Weights of a small segmentation model.
Model: 1.82M parameters, 48-pixel images, encoder norm rmsnorm, encoder widths [48, 96, 192], decoder activation silu.
Rows from block 11 of the encoder, named by matrix and row number. Rows with one number belong to one neuron. Each number is 128 + 24 x the weight over its row's rms, rounded and kept within 0 to 255. All counts start at 0. Numbers have three digits each. After the name is the row's rms in percent of the matrix's.
# fc1: MLP up (encoder.blocks.11.mlp.fc1.weight, 576x192), inputs 96-191
# fc2: MLP down (encoder.blocks.11.mlp.fc2.weight, 192x576, transposed), outputs 96-191
fc1.350 106:099107133156125079156115073112077125095118120108144112129120137112124126139133090080150121142152096122115185114107110134119145094125123105138148118111095151143100186109137117137114140119104114153145109130170164166088145133132112145149143128071138108103143107121157111135137126139128153128
fc1.351 118:132132134120158119130102152146165135120123118069167155134128108165133144115110151159107092118176133127114155142095145164108136164146112178143125131161112154114107161125150164150141121120136126114163094099113116167143117103124116118113125155122106115130157157123116146142129147136126107132
fc1.352 104:094117140118145163124089119135117123095113160140153131148151117177122118102145099129133110152164141142141150134173091154098120112147083098106099140144152142130202104111119094138139131139144152132155095114167148149137132158151104178163129147116108132132106134151131146146137116134107113148
fc1.353 115:146112132123114088135158151115139158094114157103097128111145143168180141124187148147116112125119138123095111135142147147136158133143128165187119136125109147153138130169137124161117121132122101155135123145157126142107117124137141140092111125078148145139168134131094133103156117152096111100
fc1.354 129:137109140088139138115129119133094154128108161142131109148147145116149109122141158125120121136140097101156127123099112149101121094157111168131136092202160109113170151124104120139124178083142113120133115125138137134123097144139137153089108113103105134140192130110166125132153132145151123082
fc1.355 110:145120100093139083133089101120127134129144151183092116084143147139128127124175156109100155126162123133142107128116101107142145155142163153139161106137126142111115107138147128151119131099135104114135142135148106179116115135110144104130110177138108122099132165108153144062159170174139139110
fc1.356 100:109127114123135047109074093117141128165130127179090116117151118140127104099169110105118146111148110118116144104144140102133146125071159120153143087133142136114112112128116116142119158103101101091191129105143132068154150114092159107129121114144100137083143115132129145105161140159116128110
fc1.357 111:126121105107129153139085126119157111156112149121167130131173146126132145142104118123101123114190104113118166185130159100107114146133146121104131132134113096154140138132137125098153163150165130138139130095121109143118121161132122122123099192117146124119142120099141104097126128152137167127
fc1.358 095:119139107105168121144128090103150136115105154155151151147152169081124112130119136127136152129204129129179139153105082180131147149161102105113128066140110132122142109104114102099123139061095133121150119113114109137121131126097127168105138113119128130155131145115141134144142140151136130113
fc1.359 064:154114111183143115140130115107155144116103127144105134110147133124082125121160121137108103124107134128107105133110167097120142134084105100122127147131151147122146098139113101149102152143155132119141150168170136131131129132149137149165098158128131143094122144131128097147099117172121126123
fc1.360 155:123107139134150098134141158122120179109138125098126132144129112095117064136108127188125117134138106128154144142094108184125162130121148143176090155134133104180097160113120146118125103120131133103140128132143162111110145122129112122125110121132135114102127126160132138139169153132095121156
fc1.361 095:102116127068115114125134170107149158150137171122123144121129117123153141123115128168150116140180147127161076128161132121140135126139161114185127119129123115082140133130116129104130120117155108100106129137082120154138124138096135151157126141132088106119085108104140125118118157145122137120
fc1.362 079:135121100086112087119086101129156163173117137101120121155156139136133149150193134115143143149139150147098144151121133088122136122119104137104100120115129134127117143172122137134140118076132104166146131133132176137114139120112155130125110138137090175121117110087124122073159135100103106137
fc1.363 093:115113136139134151107112133160139126149143149105151143157118119130160107161162102122096154161094089136105127131118135148106117148134097143132125128104137121174180148133107140106131110132151131174145146112134108162127183157144130160110126137174151150121102133089134096105111089124139149112
fc1.364 081:162148119083095123120101130081128140056149095130139150135135190132118106120128142151122112123153135135145139122108143101130154107106156124170140151125129153151128126145138155142112136116140134160154137120078070134132166102126115108082173121121159155128153114152120156138167148138118118108
fc1.365 099:172146172120085123134089122111107128160153147171057109117096081112129156129122147122132166132158114128128109137137177138148129113126113162151161135096168095181128159128115090134108101168160144113094115124134141086124124136124135135150133141126086138103115125157124136133097105149093153085
fc1.366 093:092112153177139099107138118133108106122111148093189131130144150123163100174127116123176123126129091085144134136104155134117142111133158095154110120136152116143079154148135131139144148149123102121113119126093147148154151121126114144101176133107138115110133141153143161115182105111142140154
fc1.367 088:111139098103119139109103166127187141129124106127102141115108146107147164154109091107121122117105153182114143164077141080152096165134131099136132172103098129133083113147143132119123134170158138120145159147113139123101145133077163101077124110163109139134068146083116138092132100117139176134
fc1.368 097:067157152093113154139174127129093118132121142138094106130127123090147133092117130149159149163168093145119152166094115128118103119138091121146130165142154099177124164094124142152116106127139171134105130052121203093141118100160137100138124113170124136105118137146135112165125093138130153134
fc1.369 098:124098095163155135111138150105173110125119128169107155118129126154165119175139083157150166142078085132116105138107123107143177119127154120109125131092166139122178141113079098133120131143091127098135167126126110147133123172147157149104147139131105154143192137120130127122180124127130130117
fc1.370 098:137116103122149119114092105097152128108128144095128114108148132096160156110140141135125089126143087126129085135158145157116125113138115130119131128099205158133154090129076145127113117133115102152115123146185131099107117087160130119111118134087144120078097101126174117096142142110119078103
fc1.371 066:067111144152130070125103136134112150177127179135131123113116141102113125097154125127115147134147146096118162128172146106148182099123163108177108130093110121159143147111105113119140095148096134140170121114145148111138149122125140153095133164141111152115107142117153132133163142147120143125
fc1.372 115:135166107069151163148103124153166121114116146151156146141116129148137164108081108110063123113141166150061140166131154150152114189109083111099124133146112129082127127113122135132105103118124149129141131133076113173123158140152110145132129168121114119121109147152089129143134115107127114100
fc1.373 080:168147133117137119160142146136124168159120160140128142103137136125123150139089153132135083122111129126076104111096139143158100115114130162124129136124093138113110205163136130151120126096134127111133114133111145107098121109112109130110124119114137108109140152153105124137146115142110127119
fc1.374 090:156102128147139163124129142095096125138108111096091128113144134143144166133131125131126191124102085079107126082094095124146107105119114162140112076131150156134179103122116147122124108096125115094140119123165139104122125132084132121117154121104072122128117129137130132107102124159133065142
fc1.375 097:157149111118176178129140141131111135127112162100143143158137116154174135125203092146195091137143094119184129145129096135121122075136127073154116121149136125083131106129109113101155119108140105167081120141162157146133150098127104126167143131150133108140084127121114108083120124103094128153
fc1.376 105:160125122122138119106091104098124104141155132127165103117130113172100141141092114134123145134082102156105129138103139082107129114129083154099114106169170162082161089144134134144107134194123158136135176118153131079132114162139117113114084147136117116137073122134133122146099142117100113113
fc1.377 106:119143107147129122164123100111107115102153135133144164122143159117144135096105092139130127138140113130038125182123155098118142115110099137141124094129141123147163148155115158142148105149109104142121145108094079191118114128123123130121125166125092124106143119099106157148143108115143109128
fc1.378 076:110118146123141150157166166118127104145106104135136110126164170138168118158153101140161163114165113109095134087104098120136140145123132164080108174176159095113164148090140154137152150113119124119094142161142142135145134151157104163157157136175113104121129133086142138124129156103138101139
fc1.379 099:153117143140139115130129164147092107104124163093159129123170119129136079083117128119096062140154083117138139091164154159083159090141187137120123151122138150117117141126122114095145091125113097157130120118137128140147119118136164129099136172119132096085115115096146111138153120120127162131
fc1.380 073:121160135196142127147183136150115130139136082170105116142155128164140126191135114147143152121118167132147161132087124081096160135116162131124118131163133122152108101147171136169107128123118094167104137122125108151127137140135122129133134176121131160158120144127120118081126121161150137139
fc1.381 093:065128130134100131154104097108061153147146133110134130140128131113139138115131117084147100126126085101166132150118109136116095146141121176107135147098154135124161120127100128139131095127143117136153121115156125153155107121121155142083101103153154136101097141178131105134133129086102104149
fc1.382 125:122109121118128143164124119141099104140121123129116117117128103123107135123085128150162128099131139104123139121159145087166098128133056152090141163156152132130168164094108091104118138109131176095130127125117059150128135142135117154137122145133095117148070137162122151158121121146122144112
fc1.383 102:138124113121121114121139118138190114095100115086127107138119143090125132158114126100100157146149178138124088120075119134090150154130095142144169151136093126129113096136150161118143138100124105131093117133148068127150149165119145125147105140156137175128161122072102099096140124121132129153
fc1.384 124:160140125135139126116065091104119108126134074097125147104109142064136084112094107127165141084110099138140102147097100116139132112112119133169097121160159130143116165138102102135114131128116105152159137144137112172106156133109129115128118116113147127106111120122098140121155155137094144145
fc1.385 089:102144145098127117140089123127126141097119099098121129143129119079132125153183130134131103125139154055166093072125119118113153123168151166129124145167141083129164142127132117119154134085124146152148123136167155185135127134131120104170136119131131119135104121127138111122094145147156140133
fc1.386 098:093146164119112093109107117125134126170108132119119136114145146050122129102129145128116150141116146132122126133092118178140122067120143118194137126098074162135103141139148129140083119132108121124168094121074128142117137117131141106133086157103147128100179147120109094131147156134092154126
fc1.387 087:143129102093136162143114104126146136139118149190120142115118104130131097151137109124112162140090141117101115126105134127133144119178112153123153159082136128154088119157107105113141134190161147115157136116144107178124181109138105143109136161147123123119122098122121096114128098136111107136
fc1.388 154:091110120174166115108114121126098136139113131117140128130153126151102123141086125133066119127111117097083124117135141128121117114133109096122139122144141166158171145117151083114137065105111123145142132116141120114093132134133141163131123169089112167128117137145129126155094120093125082140
fc1.389 087:120104126111129093115131117180123166129102131053103125115137138111145165103167128129148113150160144147134086169092122131100161117165124096154125106144103151116153098145131132138154123124164122151123095119137160122083155135155124144131138130130130163117177143171144100132111157104152120159
fc1.390 082:088166130159143178144115089115133178118187156200144117143148105134142141136077097141110084138123120100135145153104154076121154145130114094152152118133141101152139145112125109145125127118139158148141113116136111142105140113129133132158134124103132141104149126142123110116129159132156124094
fc1.391 131:107094160100132157131109136131100120127096135110152144129152120092154156104100126136142104108153133107131146129126148110188126137144140104157106114114115135112120150102033131120140124165130161164095118135133132123108135133124067152125122163184120108132085127149120141153113115127129136121
fc1.392 075:154075125090111109114108097139092117142100132134117120173131133155149119158098112126135135112102096103088153130126151123129123097143118137086169129115141149130134135102135123108131162153089122132111110128181152177082143155134146156109110171108127115140090125177156136164138082127144164148
fc1.393 096:120130137065119099135085108095086099123140149136093116083125123135120096120169160145139130111150102149140094125124126092118110146140178175135118111163123119152092107173153122139111124117133130079136131144118104145114094087131128144134134128138094150154087139149129143106117160163120123083
fc1.394 092:138147109079131108089121127097142116116099136103098133110136126148136130124132102157162145147138130147117114140111109123095118147133140140150138121162091137161108100185093113134113104119145109109145119130111134111130119105156148153102122135091098120122118124124103090085159146074097112106
fc1.395 094:135128118159156179132155102133124181161152110126135132146138093109125138135112111180107137122126155087088123146124138099129147163119092091123083129120162157101151153127133129101147135113130139138169150070097102164118102153112113146128130151098150146155131117112127126127108088099147118122
fc1.396 090:154138128115094118137142087113086136109091130079147122150143126132149094121122167117121126080148113135107086129089133139166158118086130145143130147173126107194114142109147120144110151097116155099125139145142202119104133122115122122146151118124134117174133118159123125151094129124111149104
fc1.397 083:156158082171150116137106126108149079165108142161137072121172112118075130135115109126112133121128131162094140128155162104126102105133121137128137136094130125132158102150131170147129110112101105138111132142131114181108128151137161145102129157095121126084111142116093112099110126118145094133
fc1.398 080:174132131131162144131141112153129131124159128149114098122152125141103200128121094096156100106104106141123164104104136133141157140160153131122139118181122125154126184098132099133147139148123144100136106129132154108099097090091148112124123115114071126134133121097164138170141135141130068107
fc1.399 112:145126136104129131144173134132136140091134143075122145143089152154154109140096174142162094108144141135151106171086158084158115158139149115153125164115126107125125142124186150128128125171139149136073119135120148159104133137122118127148143117127090130149094120143121132159111162132128158126
fc1.400 078:159153113147132107124123118087130150141122083126092094120114118193129140130154125095142113112080144155088118136100154142152126139119077132127126123144107116132145107104141151132126131095130137143087134128108191130100120119110110144101156125116129139166072136151122142088123131141135144120
fc1.401 068:156157121130096087132153090107116122120153137160102162098093150157141135157100127149120110131157110100151144145117140186129119087149154163129152077117101146159172102118108127130171102153130114092123169113098154074119122152135147113114113130098120087123147149133135099116162175146112115079
fc1.402 072:142135090094142066105093110116136113120128080081128134099160164140116157098144124128136136132098149110103114153126116133098150080129142127150147151105122155108117121171118140146129111106127099118188132097145148141131114122101137118141128135110108142161089128104155132103147131124105111121
fc1.403 116:127097125164137093141135092111135124131142139168144130143159125119132101162118121113085153120135120125132133129150126110112149115099133120167132131120161125143101135129137131124130118136126097170122148163207117149149162110106115132121098163123145149110170119130107154122126175135092124101
fc1.404 122:126088147141131162120122110151115089134145096186117145116173114097154123117179130123119124104193100137101124115162130130118148126134099136154116108104108149146107103106125125117158115141149105143142121121145135151138121111117080131181094181078129108113147134136093115123149130167096116078
fc1.405 080:158104131063130119138100086116153118157144122154153122161137126092127135107100097109082101127068112147154126146126122134146135133100122113123130172065114101116100125148132130107141091173123124167152140141103103143122101124123137163139107099131120121144149122132114140137135153096147166129
fc1.406 075:076133174139107116139087105104102120149162134164115142129137119139113125106141146129151115080185123089121159074139087154097131103142173149150092158126126145102129089126108132136109097082167140155111133138128152109120148122108131142100116104140126128124144099160134188129115130117079166111
fc1.407 123:140165119123104141120172152121146136115108173097154151141133149079143106144137105173141079135152141129143081144131149128119133097150165132118149139122098123129121124138116161138139119150120130100115151157086128090151093112118121099156104105128102114083127129118119139169125152165144109159
fc1.408 096:132115103149150130150092123135069173113145138148123131112106123190103151115073145143110137153145147114069152131140132115158127172142147130136148088146133149112114143124153101122138147123137103161150114121111133192112139111115161159116156119113088118139134116134117088135136108135107131101
fc1.409 096:110147126136136103108108116127123123147163108144110112111122172142107099127172094126109155121092126149116093136102134155149099106089075118174109092144133110140146119186111109120104163136132122087138122161077115198089153170142106105109108142151121133124113178130123126103143121125173154147
fc1.410 081:091073148133193084135172107160127161148127154143140116135140096152153136153135120125127134130160127105136151142105085159117124128171105131138127104139142131114128144089106132124153161125118129105141153101162173152127133115114105123118125127087128129143134118184136130113128107120130109130
fc1.411 118:128154133147145133124122116117131106145112091148141105131145116142123074149129137113154143107116087126114135089111125152104150128114111125086099142129152120124110139141096126076145146114089131101119109132109114156118121123142145136161147130106155160130108120087157117112119107112138113133
fc1.412 078:144109127143151130129079100099106119128133193140143148148121123090117143128096101137125097150104095117132148126169142127070128110098114144138097125123121122148130111141107088102120092181117096188160126084165141111121117112137147128093112147120157142128162122131138107125158124115135141097
fc1.413 151:125158136149104113130141148108151171109137129110114149135132153170121101116110110166106112131128127145185089200083147116178131138119131095144130164106137127141093129136142107158116138161125187098129142119166141120132143166118104091121115114150111147122132124151102133119149099127159183146
fc1.414 094:110103104129110139144140147123099161150144148159118165139159137157164130145141128145106124143100140146131134173103150109141124143117117116147138137192144149161136082098171132156109118062111126142067136153159129135126149125113148093168113140119139151134117151147141157136119082128152120137
fc1.415 150:149110155169126135143188145124135108148142082125166137096150171116170130103127150083113084154157146138142147131136151132128145104124220114139118123151096134166103150123143158142172115097131122140099149138166103091145143141121106104166133121120134143152164127139135170125128127116138176131
fc1.416 065:137116141078119114113149179138110140100120176118168163148151139130157145141163100158172113146052128131129166150093135154096137149190109108126156133149123123143150107096135126113157144105143117115103157112138181070110116118125140118143137117135110128113151143155133137140101119084149128140
fc1.417 079:141136169079088107083098145169039119125099107114119122116134126138164129096182184120164129122127121110147126142140107168119174093123196142134133133136105128105115091121129146117140130109148114132113120155139186130119126138117163072078122127123127115166152126102138146099132143120132181113
fc2.350 101:148106134088176129113137104139152134102180128109131151135114088107121146146141127117130109136123133150113136131103125147111136144116159137113140149136161132127135097161121099126107117137163164107121123101143129023100144120144139139141135103112145124114145154145153153129164094100147130117
fc2.351 110:137144101150161114119102178099082143116118152141138149100111127147118121097110102162134138143130139092118146110133156085147176099095133143189146119142100149110133144105115128111153116141123133123139138138151101082104192106100107145126134186133126170122148133125168134140135116097129112155
fc2.352 105:128089109139158137108081122122131135111135122141126160107148165124107127154137140115127115136095072094087091140160119132088170135133122167140147155140120159096130095149127145118123123149128158163164110129122115116128132150108104111095146138153111157139125131165118136099127115124171117088
fc2.353 101:107144067158189108141140115130118150106086146106133148156117151156159105176118091108139099110139135154151119164107140113126105125145126126150146162159125111100116095120074140115137164170105106130119107090122102129116123114132172109171155133154110140116132140146144139098087091137163141109
fc2.354 129:137107178100137086114100142135150107150093135102119149092116154104094131088150090161127113119123115133123144136153125134131122150137105113147090124137111148130146096123145119146107151153114098105166120114106162091106129123132144141121110127116135152096164098121128120114118157140108160144
fc2.355 086:095100107139133132122097137083134102106112125107144117155120136089155116102139102132140128126143140130131149128114130114133139130117121139146141176141108154146117068108160128095136123112150122132137174148122136135149120140123105166157127132130128114129126151121131100108149166144116160087
fc2.356 088:092110108116087125104114128116155148174124136171119118183132120111148120125168111101113121163134148155160158162089157109154103144124138130106102138137157075126161125144137134145140135154090117113141113144117170211136126129142174122130150138130147109129091120126119152140144125135140133159
fc2.357 104:134112144119113089118118130164130130103163134161112132138114131111143125125099110121103153086154101169152121163127156104130130161109122112171131122085117159118131111111166102093143153117130148140116130128153131173119117125114136159160113108147133121149117128157167102157152133104129157137
fc2.358 098:130144130098100150084107162121126132165132106144132140130105158105106144146178159122120101128130113153125152126149133127142126125137148160163109104129114121147125134113126136169174154153078106103139093158142159094139119133151079138124111085155131113148146097155145119145112135125115126119
fc2.359 056:137101105082130147125126110147131105128104116153134112154149177130168138091113105143148138138122084155101112117143131148139160158131120137130138151143127097175117116115149095153120099147145112179110138150114147103056119164102089166153124143141137138139131134141111091133104164139116142081
fc2.360 141:131127115127110108122131122113142127156183152118116108133127162120067133134150114137139142135146100128131143104123117143134121093125117119128138103118101132101110148102119130137117147144121137125099186116136139191099112073110117131125144111111125134111137142106124127147118150132122143102
fc2.361 103:122143169131122180135123145137126092146168133185127135100118130069126137128133137133121137125161097134158133144151138117120138129121120154175113112134099135135141087100113115138142091094108114101129127114134158132179133136161115145114130100145152139122138110142101087110156137168140138131
fc2.362 062:127123112115156096125117118121117116135157099130090143199169132114162135103109143109143113082082102109166116095150142141129144118150127157111151108105126119108090115124101121151131174120130118143116138183113113172142110154138140094154116121160112109156135081150144105155091157134134137099
fc2.363 095:135127084162090137083134137087132134061131142121143120146143135150150127135132100126097138130092132181142129133097105098129110138123123118137135149097138095111126134143145147122149152157137111151101145152135123048130125115114148140155105099130140146132104131147143102125181111175100134150
fc2.364 071:115132126115093117143135099180154170163128138121139155136116126161163105137141122134108115128119138128097146095122148140124131121101124110150109128154142129115153163105086153122107112116111112109097113117142102072157113109160131142102142054137152120123135132116146131092102125140115131081
fc2.365 092:152161139174148106137102135085141117118152113101143108156142160137173112097076184108117138151164126105138130119133157105125144120125138119112087117099122149149111100140144117158149141167122106142147102113125131191118137158119140149141133151087162100150079138133119154133138118083157135149
fc2.366 090:138161130105088150130118136148156103150174150145121141127120087137108136105145116118124098130190136216123125151145138136128113144149138104092127086098122124089115157088115107147099126114147130110156112133127157036181150118142115157058153079128154114111126135149136123134138156179156107146
fc2.367 102:116094124126124165105130118114132128094099109154062165143135092138077132111124129140126141139132134140144107098098147106165137121127124199119171114093127153108129143127143139150143110068154111129114126134160090140145098139139072135077113108127092161158105105159148095133114123146123107169
fc2.368 105:123130092151134122110117123099137138105164106148096154123134116134106137078126174063107135150159088153171125117147128161134152126122127119092092182091161123096141156134115159103149157132125128163141136132118126186191092145102126131146124164091161129123118100174115113149086118119141134148
fc2.369 087:135115135139095113127123152131105120120126130158110126170144141123137127103132128118110134137153144114133087143149110119129101185127128131113137131129102074106122149098104183116097157154121130117152091183121180064135124129152113135121116164116097101121149141126121149148116147124174103129
fc2.370 090:140109154104148143149168125167138127120084163103119143136097132103130124136105130106131084118146147115113089122140135067093144150190137153123125122116117099140108080132125131127154169171148099172156087150142100200127116131157107090134147129102095117148149097142104123112131119150133121123
fc2.371 065:137126111128110150119155136108160109082129112138121118136139126112142127131161100127092145119118140175117151117126114109129139125129130119108121130136115149116119117087105096142167071158141123133126107157128132061127171153196121165135131134125113108093079150131152177149184131131144134150
fc2.372 121:140135116188140099153122132105120126119107159132131144124101125157155138144118157129139165102115116100133130135147141115148113130104136117128135137108125119127134102100138119133146146129110125144107087124100114037157146128111123117146145147122109112110106145134139146113157131137131135099
fc2.373 078:118162169124121121112108109114179142133131124124100089105098099152136127063109099134156134142142159141127112083140147109125128123146130173135174135110137137111169111127122132167142161117116116129129144093131157149143128118133136115146119096072148116111153104131130087125124153133108123108
fc2.374 075:094107129138112152136099158113145119127117124112126128167108119121112115085166125143148129162070125093133174112100126174109166144117133138168127163141116137104100163171150088079146105153122104107158137110164117105145089148156111127143142170136106151101133107109127131137143107099106116175
fc2.375 112:101109100154147125142108139111079157086061134108140173095133134124162126156124127153166112129128155158126134137142135094142137118122126119135174146138116100131096088115096120133111175111131139146138092123134176151167128106113116103155131120133110126147147116146113118104134092104160102152
fc2.376 100:115111124134149143154115142173101093123095140116106118153155095104148113148137129111139116119149134116151084128139098139091109142138160152080132111143094133131152121105144149129144137143144114095147103130136110185110137147129124111078138104137098155118121199134144114101143117170150125124
fc2.377 126:137137114148109122147141128117112099150101117179132115141114154124130061136118130143144151130116101119116119118138126132140111155143127110120108150152143117119086126099172126127124105133151138135103122141156129002132079113130130129136150120120125138112097107134117140151107141117135128108
fc2.378 073:140151159134094111111098132137122132142120118113123165139163159082141143110146101128114078120152128168120145111138138128136153123146117121160147147159102113158148183095105148159113127103141142095169131131107167092158112122115080101165125148139136112148148135127105103127093138145121104150
fc2.379 089:145111167114102111149124152147080155086181146103153113085122149109146097120131119131141154127164159146146133137130082124148158114106141091128080135118130126142137128132156111126143124139161155113100148122137201149103172124136154141128108146165122138153155117124155135144132137137147125174
fc2.380 077:137129085141150115107123139079148141140168141095111115142108140174113159093152083108132148114131108151085111158102109137160118130139118149142142149117142092142116174119089123142131126154117115140134146125142107076132137119160089160114150149091132088132104134137163116119115134155119102118
fc2.381 096:124135175118144140125110121142109101131119110133093142132143148137135140138090128102130127131178114085130108138148124140142102087114102112091126156121122100115120136128149137148087093105124129112151125092128141050144131132105129110129090154102167140130139050130104121120093117164140140123
fc2.382 146:127147155127159099110126131126092115133182095110155140135117130121150122100124163132125139115128123093168094127121146146158159132123111124157135140124076169091134114111134139139131108144128162136164131115113149098126107118111120141109110130145155146145133109121119110146045105126113117152
fc2.383 123:161151106136157129125149120148145128119118148153141143161117130114154157142122094089109140095107135158133140128124113110132171118137106122157140145086118120129132083126121144156159143122105109112120140124149131067133149127134116144154112134130188125133078122167154154115173147145139130160
fc2.384 132:112158130140153146131109106116151117141101146081137112120130100152118093122133124140128124125140143117119138112090113132124126106118138148102099164164128137124168148138137121128130140149150143159148140120148133054106115109098118120120153141119145092120097163130113147097118161155149129116
fc2.385 081:123131137101145178112128120098085124168073122107103138134138125104142149089137091155128104149120092121117144125131170114094136115109142099126148113100104143129132136124154094137115086132147121117098149086132143109121106080104120136140116107134108122114137110098098114112088149115092131118
fc2.386 090:141111124137125127102145148096152105137123097117091117163158143130133117074095156087133131124153141100137092104110116119141132149124136136049132169121179156154119091119163088132154143099176091138109120102139131085136110116080152138134131113108162121116132111136142112125119095149129124144
fc2.387 101:125125131087128124121122134106135166104128131116128113181125137151101135138153121135118147178151125133130120141098149120107112127111135133094154148146144120140146185159151114122101126131108117153101156165099101016140157146165150130139115135110111139143115155147169126128105129120110122133
fc2.388 177:114132131108139147110111163139147117133112128113123078155119110152136130132075156143121099119141167126149134121100082125126111155128123112118110132144167108180130116120116108147154151124102129104143090151136133116111127109119136122147113158156130137140163149117122149112147126110129145130
fc2.389 085:131144152113132113126159139124162152118136111146116137133138154106101125086127110113138124136123108151131100088136149110071133120125148113145139145135132098172122143117115099119139108176110117126128144118110152135099127146122115146156119159123092124097140102136107118101079138114168110167
fc2.390 092:119110144076131096132119124153103139115088151164148102137092138137086128129085110135147133179169133116152139138137140128102073129129136133114131064141133109139106116116191154132115148091159136100119123120157117129095136134088138091156118120073114102116111118151146135165098172096113139128
fc2.391 147:109130146139132114159122140123144151139108136091127121152166154117122123118121126117132124172120116134139114129121148106084078142126120127132107107117145129127102084114140115133105112153129123143112140124117127150102094109162141147120144154122107145147096158124111106124126137099163135133
fc2.392 092:161159113117169086144119146128100117123153143089125171105137138138115151097127094138144092137118117126171123152121150151115154142117105132104116128120131127086108094106117092120112094125071087150104106108176103045111129078124118103131132135141117116148125145136171108148081144108144122135
fc2.393 074:115109110113126145113119147135125106130155135079122142170123143114156138105137124144144109094141131107125112145110147175105153132112132116095130128101139128150111157152124078097127112093167096112106122139133146200134102093114141129107111082121162112120121131118112100159161152136084126168
fc2.394 067:144118111104142105126119152109144132121168135124145131110100128121191083154126117149133163135176144162106124108155131107110133089174141100131133077117104123111189142123140129114137153139162108109183092140096100077107152110135105115111118113117143096121144115143139118119090173182141118149
fc2.395 080:124100103164144123139146137101135106151098129146123126153141109117117125138143131156115126161128140125119117156122078108116121140140107141163110114153126119113139127149155150150120141188134121103127144133140109099069147151129082178124153126127165126105124074134092127123126119131130123171
fc2.396 088:131143153117146137115174145184128131136085149068102147115125076129142165152114146127167084142141137137177129096135112129099136108119116129130157111115094093144103084119124160149122126102122103111121079098151116143109099141109157074099139095140136108134140129115108115147103165100130136112
fc2.397 087:130135132112139117121133157102146146120067100100125172119148123175106115101141117133130116119121157154120137126112125124167145117134116110146138113132124106137106123134125119128158138134112109146111150136144104068142161112120160097152136159144128108147115149163139147103117109156124136110
fc2.398 071:147110151140088107110112101123148138120164098118123113124148130155136108090166164117123092105116152081121136120166118104155121164111142143091156139128144159125168146124104132133128119111134126107145136149110162065121156127106176167086163142111117146095155142124138142194114142145110109145
fc2.399 107:140142156119161142133141114151100096118111132178114123089147087107123127095097138137129136160150122113155114110157111146116130112108117129133154102124101169141105094126140141148087099065128112132112128116139148094138112132145150126135116132165178108116102107146135085128122152133137135140
fc2.400 066:171097099139133093112122130146157129173144131079146135121124119145089161156108102114132131115073083122139107137149121134149149146125126166166110119139143134105138147116125134116123146098123132109101140118161164119113178130105109120118113093115099157122135106103135105127146147094125119115
fc2.401 079:133159131135126144162112140152126098145140146120136117127129104110132092123118117154117131097162176112140108098102111128136107134097146087107124151144145116105159132122113116116129158119126131126147107136152110226167143108096155108144158128126152110121150081131188136148148126119131161127
fc2.402 063:108094156134118174146123114109132090170128112139130119121126143132125111112126146134125163140151132149115114100100108106118143123130113123149089111164143135133138145146134116116172096169116096127103142106097135057114103113154092130119124094145125171120156067148144118112132123130115111133
fc2.403 111:121129125110146107163111140121128137130118143122110126178142171154125140104110099142120142163156106157122132130111133114148076103141136121130118107111153116110138078116135105131124129092138119125097121102119161001137130125119120155151125101143114108138122168148139146100148135153148121146
fc2.404 122:142123150117136150163122102136119126137108134111144142124159136100145125138166113109116133091099140181133111115130124089131140121109111101105082151146131191108106108113110100152109160120106103151098093086148112053101133138137155142135157145142136145124081139138184124101111159138147154120
fc2.405 068:126095183132142110166143122126165124141125118144093119187146182146145091138129145160148157142150160103127107118145137119123061105129142140131110148136138106144116090148141075095082122144136106146091147104126152038132123121088120112137120103176146126149099157113099152097144074145139126136
fc2.406 071:144158104113152140139076142118101160149094154096138127100118153111117150151107113121139111139128154167126139137124149094131146093115144130099121117105135106159125121102094094130154114139096124148113143148119124211113170108145124108126165120122104082124123135149125123131157135110115112142
fc2.407 132:114100121147116124124142110148148160138120152136133136125139133092182147138123140141116109149155137154133142142146121138134145135120137127127129142133129125131112089140096163129134148125138130118137127142131165255146141136155131136153134087143095138144143114136169161100162090120167120128
fc2.408 111:168111117081118130123095106174153145125143132143140092100095138137092128115141133143121127155099072124173118152126147130162132136124119161138130107113110167111143136137119136094103100126162151149117162136136116019173126123091147144089138078138130142157163150111129106172104136118115138107
fc2.409 101:110103120133092141150116138119162116123092126130124108139139150139123102112129146119159157150138148128120107130162113121134088133168117106106120134136133122134116149170139154135143089124150139139150147124098135000140099152107124149133132101109135130111092085141083107129141111143148129085
fc2.410 089:122127137126121150138127140142108175093124151152151132130110135109088165177136121143142118152125128110138119151126135144132133126136153088135115094159115106122146115108139113155126140120141141084104114114134099062122130135113146133167115116112117115142121125124117148148074137105125134146
fc2.411 117:113133172108119101127121136146109151150196133119108099150130149139178140135094132122116056137154119144110167127159104113111123154133151111139125144137155129128152171109144125114117110138131142107139109163137177046130129128109134083161080152116100123130153129107159182181115130129133106158
fc2.412 074:087142131127124132151134146162125134090114155155123190128136140111140139147127129137099128142146141158134103121124135112106138135160118089121087136131132125139133089116150146133160135156127136118126091128121108208124103083117130093103163136185109125145136146145138134158153094160117148162
fc2.413 137:085151102123123106151137131124107143124120133135135088115132134142117146126087141140159101109128139103168132112108108120158134109137113133119150146105104134143084101104131155120122132110096135113127092152162105228127109124131094112130147119160140114140120136117159086113119122114164146118
fc2.414 090:144134048145155177145150126138143131128130158075142117090102111160132165115143126136106142112104150142134126121130119147127115107132113149153148131127145143152147139125069154134132139134098127129129110129156104177136156124129139115172144162115121145138101166157143108140146127129107142144
fc2.415 161:122138139122082149150131121105125111139114139179153086138140096116122113104143116148130109124149152121111085097120088118136130141113164130096125105127133147118142120140124125149092122122166151130118123129078145241130159111138125142098151105139155136120135153109147112131127129128108129109
fc2.416 061:118147141111146114162153142127137134130138136147113154119144138123121098104111134139140101136136124110147133137156143150106107134151108125127140110114103148088113154100147130131129156119121091115142114151156109148088129124120104099159144127127091112118132131121167122126047121157146120156
fc2.417 079:118113145146100140133129123131148126131124121111133079121122184134116088147149115136132108134116139133123113158120094114113155114116127080124159119162147157126132107136116100123107099137109151112105161096131113113111115141153134157147177135106116161139125123141131092110148123114115111126